Rows from block 5 of the audio encoder, named by matrix and row number. Each number is 128 + 32 x the weight over the matrix's rms, rounded and kept within 0 to 255. All counts start at 0. Numbers have three digits each.
# fc2: MLP down (encoder.blocks.5.mlp.fc2.weight, 192x768), inputs 273-311
fc2.0:095095124139106130177110135119096132110106146098151121146170132095128071116099131141129074152103109138141149151101149
fc2.1:074163137113152151117123131109118153176127141076171128150118065213128119138141168158129157180167095109079116117118114
fc2.2:052132085137171123129189117076158126132194092085117128137122087159204130069118140136154135118164126145087160109067138
fc2.3:152125133108197082126121094151126139148095135103129147099113112093090099100137134122117157122127139147105069102093173
fc2.4:093147125169133129133209120082117072146065108161128180063137147065093080102054160090081154086053161107117091125224086
fc2.5:114134094123198153120114098165144073128214095132109126125127079161162159095128085135147072140109110134113156151149158
fc2.6:136170108158078120136142113098114136116197183151170129085131153219158061138143143161147082166125077139128112139140127
fc2.7:113117128082161167127145069093128104151095052094109129115145152165168081068120109195126059173109116147082094094183107
fc2.8:154089144166126171164099099153116121087115149145105169138122149143109113057126091113093161094151120115104137152118181
fc2.9:175115104097132123158119143172147127117198129161105082124136126109124122094071132131148100106105211162154150148166146
fc2.10:107094119096138130143119165153125117130110145122084108136137199096096108156087053086135151122128177091139146178104121
fc2.11:139150123155169180121139166082115105138088107165127141115160101132090080119123037157090150097143135122087118120106116
fc2.12:161185145097115112134097093122073161182113139130167135114108067123147076201119133098172129126128110123123109146168127
fc2.13:106113189149145095132098193111133135091049155125137078150119102140115103152132147159138118076146131131158108074092077
fc2.14:116190099109113140034154179074197097151087116115071144093122125150086177134078139212130186134106126097156094145142112
fc2.15:128130095168135102200141069106128105126129157133096122125121149208176138068110176125152098160158105073162122182103153
fc2.16:171094101091145137123110157161119128184129120183142152141131107144082157143161108100057128180139073075103131148170132
fc2.17:152129177079081147103086178152093169095147105125130122124138127129127093121138051060139126112098110128099114156171134
fc2.18:145111161126159117086072096133098164120115118055094092153181152123131092113149139129158088090082100131149135144105111
fc2.19:132136161150110107154091073168128089115186186154155120100068088168092056095095147136128109117172105117171167110133141
fc2.20:167096148086122121112141132091124119131100116093172110098124090113157155159101106139142122078079190107116108096082086
fc2.21:110128117127137189201091058172082107150088101091150158098089119110102128148111112112108066094098194184176133077161044
fc2.22:114117166125171115083111145186139119077099132130177148130137136059171104120092111141147120131113116113093097140128158
fc2.23:140131114160181128142117139125141098146138145154130150039102128133093117054067160139113123110159157133165108108125070
fc2.24:196100145124187131063117124093128134097092109144091120145101079109100099150112098110176107114112137131133112098141066
fc2.25:067116141144192112151078164173107084138152136138124130177115133165115189161087119150089123147119191100126159191167123
fc2.26:156101125144195099166141149154176121075138159115147115175100145188120148072133158175131126138192108143108146222082075
fc2.27:113163176071057139127129123126139129148127126120121088098110114149127161082158052096119155178137118104117129117125116
fc2.28:156101152100134120148045114136164148116185127112091064101137068155151137085118072133080175152174113163142166122098122
fc2.29:122168146102126142122138144085134083162087137132068159069104096142123140098085152138160190160156149074138058157155084
fc2.30:160088125049139167079106140083087126123075060111179123140098159100078083128149098081092059077104164121135106110092079
fc2.31:119115091114142158106107126162092096124109135135073125108138090116110120055102103118108148111117119089128122174169179
fc2.32:117111128157108171139108170165116091109139107099106155171112139160080101160115111148165098155111142201080139197150099
fc2.33:126135063158158144123165011163100146105191140104130104171157122175075146098108151103078074124101067179146152121161105
fc2.34:173072135108119109103151118139093137175091115156139135101133156106107158134091134091081124159103123098127159124113090
fc2.35:153079089147176098107091171140138157147185168150148145132119170131183138132120184119129190135121124127140115120176130
fc2.36:165169212129137141085076198156077130129135129136176094124147152161129129255203106174137107111147217129153105158140198
fc2.37:134160074144172135126154081142121124130135150132101115124096117140137061113089174124162108117120130109143124188147156
fc2.38:154103080148131101151150099115122157117163152120092132102105101057102131140115138122152111146125059148151206160131130
fc2.39:137115111180120151156173084111108165165110134150145148223128079110089133135126114106081134146138100132159150151137193
fc2.40:133174162136112135149131098151098090119164142134119109092136120123139110152130107156118108124132176116083136163160105
fc2.41:081105101138065156071142146100108142161137156105102139153160088125149119155107183087142133153123195109089082085100121
fc2.42:160115121137151138108120136098153121139127094127142183097088110069101147072104121146133168110070111141131090123114080
fc2.43:121117088118182132105134092106126119108100089131082140059080117115137106049129101147088191110099104107127085153132120
fc2.44:150180133135199128152110122158105130140118143121117125138173108158168156095152208187137079135102066147162123124074154
fc2.45:142086129094106115129092134109064078118110130116182138153164110073147167110076132077156130047064106102146131158158099
fc2.46:112124122067114112152025172119135150172158090128178145170105172168113154143150150114113159158176076109121110114090143
fc2.47:155060130126154156130067190151088182153119159151126134184126129083115132124126110086091121171127136140125149119088157
fc2.48:110137111150106121130159124123161093216178130126131115159101152158169135058114132111120190112145079113059148176106121
fc2.49:144140148074098148128170087120154133161031136052133128124140080123160099162115083148106069102087165147102142159098174
fc2.50:172126113138218134105068078162110164133152072119171094064180175153110119134110131103170098144122122062166087144084083
fc2.51:120108059113155192152161169113117154135128115119171096145097123164067135082178143133135127163176132112066131132099094
fc2.52:123156142069131122111118151130122128158178113056124118115064135179159146091140139130126068133134139130148145162083090
fc2.53:163121167110168085138163125122129142116110147128139122134133171088129132114126156167133135130136072181194123135136131
fc2.54:154111139138103122145077068176122124154143155158119125137141117042085175128170163146075111145106141196124170145116146
fc2.55:137193184158202109124107128081110094118107208082125102106111062113115059186097127145148122025135194122114154110110123
fc2.56:124126168138087139122067109112108116092143166152047154111131149165107066096089155152121076138182134109143151103132073
fc2.57:144139190150149104126116106101182161115112155156118125074129101191147069120103141145105128161175110168135113116159113
fc2.58:137131077071179086115072098116083101178133090144062114158100139121097114051126068080052069187152088123156149123100101
fc2.59:146116138124135102078116127122142129141174103126106151125082116085118139080080155156091163116105135097116144134098102
fc2.60:139170171149148133062169131104165121098151117122156128081116137176062096130093135206108128143116114118114108177135109
fc2.61:136171092109108168142106115085098117184090102128084128123140123151154129100159108097184099129153170068078089094125111
fc2.62:160091137138112143134189146117164143148158126186068149125081155115181108094098134099223114136146145173089224098155133
fc2.63:109085136109134172105145168136174145139188125134173114139131118113125187149179110086113142174175113123129167160100147
fc2.64:100131155102169109114207062139146160164087138125140140109129120109132141128099107067175130141176132156136115112119112
fc2.65:126189102104097078110195090073122145104108081104168142119151103134161123082142100143113115077119170096103079119083075
fc2.66:122113134136051078191102147158120147125185142099095162109149153114132081153116103147128171136104100169172189063152137
fc2.67:087129117099138119137124029140085144088113069129118088125094130116112149088107121079119068101146080125169160125128104
fc2.68:122126164114089118106094144073071147131092116105110130159136170130071187184120197076143039083058148068138090067113108
fc2.69:141139099123138150115138100150145146115156112121123114122137185156142190139142116078104134120133135149091143136141142
fc2.70:179121151136175150125167137083138106141139168161129135134137126144189089162102106077131112113178136145094184107141111
fc2.71:133097063092190107167151082099088125150093119089163142084047101217124074059131153167181098140141111100177125000072076
fc2.72:139118120150147091154107097131101138094148109104162135121075141127081117095173181115128104159114105171078162113162107
fc2.73:180171150104075140105101119100130142122141096065127130087110128106072215131073096159138093116083087108092137086081153
fc2.74:102108136062167107093155073095160150096111067074114099101037134119091136115091052119129109100116150108138123032132061
fc2.75:080150151118095097071112147141173136103129114122119104118077149114085171114104139144100105122117190124166150125117065
fc2.76:143186098189175115068158097124161072114129079160152173079119122074116145102094127204137169141141089121159111164132154
fc2.77:089143041129245143124111079175134107165191129077094145089125143148140203048101142135130199089140087151113146146133139
fc2.78:172154183112101099157115173144115202191073100118191115167169133112135089218112114109127107159147157142033053122115083
fc2.79:083155123151146106131141207136161145208094184114116116126160131132154057194127132150134104142143156105132107132151146
fc2.80:082139188133165119142149141170164118160150120069141148186080155166203124185162095109118136122142142176079125124181138
fc2.81:096149130174114144097167111104050159086109174087128127089166120085153179179095161180146115154114114130175081148135089
fc2.82:131099123150084104076101146155116112161142077122189176093120177133081139135110105081113122148126074192104143129109084
fc2.83:065121149118077147127180127106134118093135172171148103127121145132189087120185155098127154174143142129145142090134112
fc2.84:176123058111133127170097103127112158138138170106117106122122164168117176081105138069056144137111103134143152109114140
fc2.85:149152170126074129092101253089099139144175109164152149090107144142145114152125118126097139145152123122153171141128158
fc2.86:168115119098137134116050148129115121089138084125147130137122167178103057145144134113154130137147157151096107076119133
fc2.87:126160172072115121056109112052101144137074111045120130123140087196097133147121086139094128096146113138107098103092110
fc2.88:119174159080116149069139126112147173151114130156144126147080129144096143108131124138160132151093117179077151065153115
fc2.89:115127140139110121077133178140142164155116087169083145124140156073146152170150165163157126123098153195129078102144148
fc2.90:127188111147152100120164132054124110135114164136134140093170127106183096146154111153145157128169193088154119143162136
fc2.91:167136154132151165131156063065085145141070138139181166109176153066045107160109130096126040126054115134112120091213048
fc2.92:124182167065057178086119168067169111124136110111132154110085139119123095186104112072156123105136176174073138076156171
fc2.93:146128104164110154119157073164131121096151144130165149090165158127133112137151112135106136138136173153157127116084130
fc2.94:097113123085089111116063160135139145147108088063070121120124093096075138109141145186131085162107107160099097159117135
fc2.95:126136148089131103087160161076176109124102113134143096128118118156136073139051139184208176189142120132141106148123091
fc2.96:084090099098206096126176108147160156101079100075155159166073134116133144115152098186117107128104167117084093158142132
fc2.97:127160107061150158131172190073097072173133150131184126148117136110184183176158118129132105155164164149155127133104140
fc2.98:167060103103140127082105100117144170033095110135148085137128149124066124142150104124139119180161162169129125086053169
fc2.99:167141103108167141140144138146151118145116125124159131085126141111128100109093121154184154100099127160141114156159094
fc2.100:151115132080171120127097155097109155150131117134129044188163124121166185148133158050171105141121131098113150072067116
fc2.101:113118174106139139073139097093116102147128111094122101107096134115130159081101087117153131128129160146141090093121129
fc2.102:181074103122145095151109071105121105083126144223125108105098104092115140077077175079094191141116066073116133123110142
fc2.103:114157073147193079182226104199157171143206135123149072142155100127209106171175119082090084105125115128177157215119179
fc2.104:193152204150089154146130140124112181135130192134154074150230173133124089198102134163133068156175152189183092113174142
fc2.105:131125148164080110126132156139187138096124116164102143120124172091108064106161094085111186100127185168076176171184141
fc2.106:044124119046145222134172062121114126136099046061139101071113103137132140075161058164124130188123141082081106128150129
fc2.107:171083164088111138094104186110155133128080091108120139132109135171099070110105081180086133171106118118077119116145060
fc2.108:170140155119225149068100200093143143117115122051135126133127147084115135130096125120108148107105149095127104112078113
fc2.109:110114133109188168051077158113113132185134067096199113141089139142130112119121110133115110145120165131103100119128138
fc2.110:066104156167059116116127121168140128107178176128132108167168124087106114141168131173136093146099143146118181153211132
fc2.111:084109150144209054038100147087195166129147154163178183119064134126130081124141170153155097056098108145096172068164080
fc2.112:101108142108086105145188138120129125149097130158129121140103139137135165121062121107128159139118123156170126109073177
fc2.113:142164090173130085167134141126147103120106173188145151129072090184202153113116163151107116117145120119196114094117132
fc2.114:124088092181230113137126129110145145124125097129081142084081112036098177068097134077125118050079125120169091124193126
fc2.115:139107122129152075144107126105181106089165103128142176136090098182110102055117116178107202134154103160144167106084089
fc2.116:148106167155168146179120116134132148146095156184098141125203160140103111153147136117082119136124099129120148209090149
fc2.117:097107100156118101190034065184133117127123127137112115140112130203134077126148147145171079120118111128087131138124082
fc2.118:132169142115114145063147185137107144094149150103122148188143127183134118142135114124117081101183150153096165193130181
fc2.119:122116158138125110172164185092139126131101133148170067091100121102145112098120116066127161088080192126092148123164120
fc2.120:114121055107090185114111061118115182131132169134168121094128107105145156179202145153077082115144195082105115086141106
fc2.121:124098133078078168104071115082102154146051101094171104177127121190084144153144097124101091171106142114074076132114128
fc2.122:109124158058115138054164175136092145123093068068128136144120179094126091185153104134110080046102198150088109068162100
fc2.123:123147074128122070131157184128149114112186102135119163151149136073141168186115116159158182169119168128127122121167160
fc2.124:152128110106112148146097124115085128130093133108087115141186104155103161131192109129136100168114104127166092118142178
fc2.125:082163081098155103134068165138101201125130116089158130099120150104077075175113099123135143156114129126177122139088098
fc2.126:116171099130171101099162101109156044138115135139094148117120159114195064108140086118137100118095146170113157129136181
fc2.127:134111134139159157095075208117146102146158094105101141118114113130072119102104179101122209122083110127136178143165110
fc2.128:152166156174122054123144065127145136116183077142148084068092129190125135083127136100112099108197107149104163157154094
fc2.129:156178164163117139131204100135137104097095142161122125097142162143119191128118103122170157143126118150183110041163158
fc2.130:116116085089158102225111093113122130153121138156106093101185105096108049104073083148149071164186120149094118167127150
fc2.131:128104145156099156150198111139132121091096127157142149173090142151106132140112155101109123146128148125130126121166187
fc2.132:110084151167125170150177070208112132072142178100184153118148101094139192092149069076151145087074101127131178198178165
fc2.133:097140137154118110125202113147142139105123127062153098124125144119157193155178104178157118104149084166112129156125184
fc2.134:123145160131112061136112162111167161135107125161145152096123122150137151189120156179152157071078131149177131098124143
fc2.135:102105129161181068115136183125173128134136113114080117152109048143142062098120068111126119120126135139139128143154123
fc2.136:129172163106124156085115097139093121145164119139176131095104112167115107154120078137125090137140112135144063080104141
fc2.137:158129129117149090146107153113116128070131150159095127109161125129113172119117202145094147140104110097142117172119050
fc2.138:129115051126130143163202112140185089092108107134127106125147114150179111042155140102140129192168116145130114101111130
fc2.139:141130186150153198120105133155122113130190131133105105166136118056142090107125159110153160120118128132149159144149110
fc2.140:117190105131055110131140112121129112140152148183117161131104139215136151089162164149137109122148161149167118161106132
fc2.141:092154156085171156141087125112110130134093092041130110165191141151138094166117082089141153109133112082087131067098108
fc2.142:170153137142122117125166100098088130091135114090134108077138091090113121120055198086125101097082154058206079080136045
fc2.143:143184148085116150110178085179117111163176135174125124137109122154154115150107130146153081164157125147119110093087119
fc2.144:140151140155073119124153150088094128117108083127124145128130125155083092137114119098098128141130118094111095134173108
fc2.145:116107116129086168133074043108082147129139120173133161116101160151097127064079150068106125163119083157081175117151110
fc2.146:105134160139168164090127156057144131129127122069183082144058101184126164104144139158099104148068087114127116108110109
fc2.147:150084143115091138111136117102145225159061154166124155147108160129110073143151161089119071109169177137095114144121125
fc2.148:109068126071076124125078105072031160101174091074137157121105154053087064166165110079119098135108096104092097047108149
fc2.149:161131084122120137134173102168160159095118101140076191165125201139112146112151123162083173112165151202149191104113075
fc2.150:104095071085156129138140027114111133067112087076135081199059091139098194145160051100112040175135189162073136108107129
fc2.151:123144072129098137177136087190103158137123168148186133143128130134122057119155171209131139134103150129152141160113133
fc2.152:122113163098145145087155124143117182142104132121113120129095130122118087117111078116112146056189122158116123112088162
fc2.153:181123148173150158177155215159161115108100178157197106142149059127157118188122158094165142128153126133214176102108169
fc2.154:127109134079177177135122094190133117160155117084135096105116115164154197112124047116122093164097101123114101161068103
fc2.155:098093140158109131135082146102114130130132167166166128099188204110123181109079190136135191148143098160116106115137132
fc2.156:129101166097122070098108123129141164109137165104173115097114153111110093174062163134111109141097019097138098154156133
fc2.157:092154060144082089166114084166133148117217154167217164148086101128182174149179118136161113112128131183117141084181182
fc2.158:175112088137112091102174099091130114122134135135132150120132136097140134171145138116146164087125147131164079154179119
fc2.159:100133173148147132125137152078146138156131166156100108114086131149099124202169119109156138171147084138075121142141183
fc2.160:169087096099101135117118093077076129185121155152129142142057126147115145081150157154159101144150152092069075057138110
fc2.161:128124132085109143106099121184078165191106134122188099156124109145142108140107128117119190088106140117164092142106109
fc2.162:106174167148111132121129126136143105160108150052168157174096112146133154103159177162068203151121153157114123125140138
fc2.163:102094144131093145173093145117100113182157107090114128171083135061167106120171119067121142115109199149138183110100109
fc2.164:153152144126151115121132155100145107080074105168186164076165121102072119157073131130066200096142160095142124115172107
fc2.165:167124140154184089129150114147160149162080128081163160112155173155123190096126124125137148073087114117186049070108193
fc2.166:112192150100241163192188113135121112086134092090091143172081119177130160134143099149122135109179140135146131077119140
fc2.167:175131188116122132091108156079091150101143122122091129136158134072111120157127133124079117089125132132108120100135170
fc2.168:142142177118131111131068137083120145120087090116137145129074098138074136129078104070097078075149183118140052033151097
fc2.169:127138082137226104114161115156123096085132186108126089096164134105180114140109159103132181125079135115161122165106125
fc2.170:110126164145129131133123197134162107147112121122172099118096115089151127096168125128123166149114196143101167119104120
fc2.171:107164104147221103103173097139125099089104148110154123084170114188137086223092100129151099092155106116103097128172208
fc2.172:091117117136101132137089134132124136156129099156184082127048154142139157097076132117135104144133167090114144063084106
fc2.173:156077100133094176143194126101147170133127132172119130158133106105134226152134093122174072220159074110149118101088163
fc2.174:093109184141050083154111148129122091106088101142125157078082154090104164127060177099152133089101158105122129042150121
fc2.175:124111174132108067116135105128139103091140140155095138105081118131080209101083136104111173106116106206073168139115065
fc2.176:137112133083139149122113147089144134107107129102117168153124164090140125124160128147135110096113180113067142123094130
fc2.177:098100186121183161120199230093125150138066128101100114117107127052125091150092128094115175114137124128088112138088157
fc2.178:113107088139159149112107062134121087151175117137124111105157107136089105085096088097069116142147068147132136150108187
fc2.179:164114162070099209126083124078112143124073111095103107143120135144129106213140136161129025192113157133152073034129139
fc2.180:168106099127083139094150074045108146132148149075118098105144115147130055128099143137178082160161116126140111121096121
fc2.181:100082130110161105047128184109104141135108105161203127102096153104154096139086095088112169057088178145041100087099106
fc2.182:080087086128156156176155098154155070147144114130102123121096143079124126065093110105105172102089087083117150134143136
fc2.183:130162136138060166133156091122127150148141158097123119166133138165161100162125082126099131211136115086164155110120151
fc2.184:122113095160096099124203098162132097113089088119141154174124158105139173091182141126175052133122161166149142129099162
fc2.185:088119177074117149140159136142139140181047157132103128197128145091124153131169088079141085082170132121145138128103174
fc2.186:151146094049119162128155085094129133135090132141163128124121144138145084081055129124096121049109179125058063091095070
fc2.187:181113150126121109125112117110130141123122117141135109108112128113096210152174128109123141086157182094144084031092164
fc2.188:138171094164150101137079120168137138131131192171145175096143133096123079168109211121130116175135082141151174162120201
fc2.189:140118135137102136157107086143106084140150143158116182190087116161134099110165051112068167115172119121068145076159143
fc2.190:137118120124037112109139123156127089123167145122110113094108162108159133132104109154119129075170177153130103127124109
fc2.191:107097181096046165157128127148175098129140085178139102127126194122103111145114149154105126152119199182079142102170063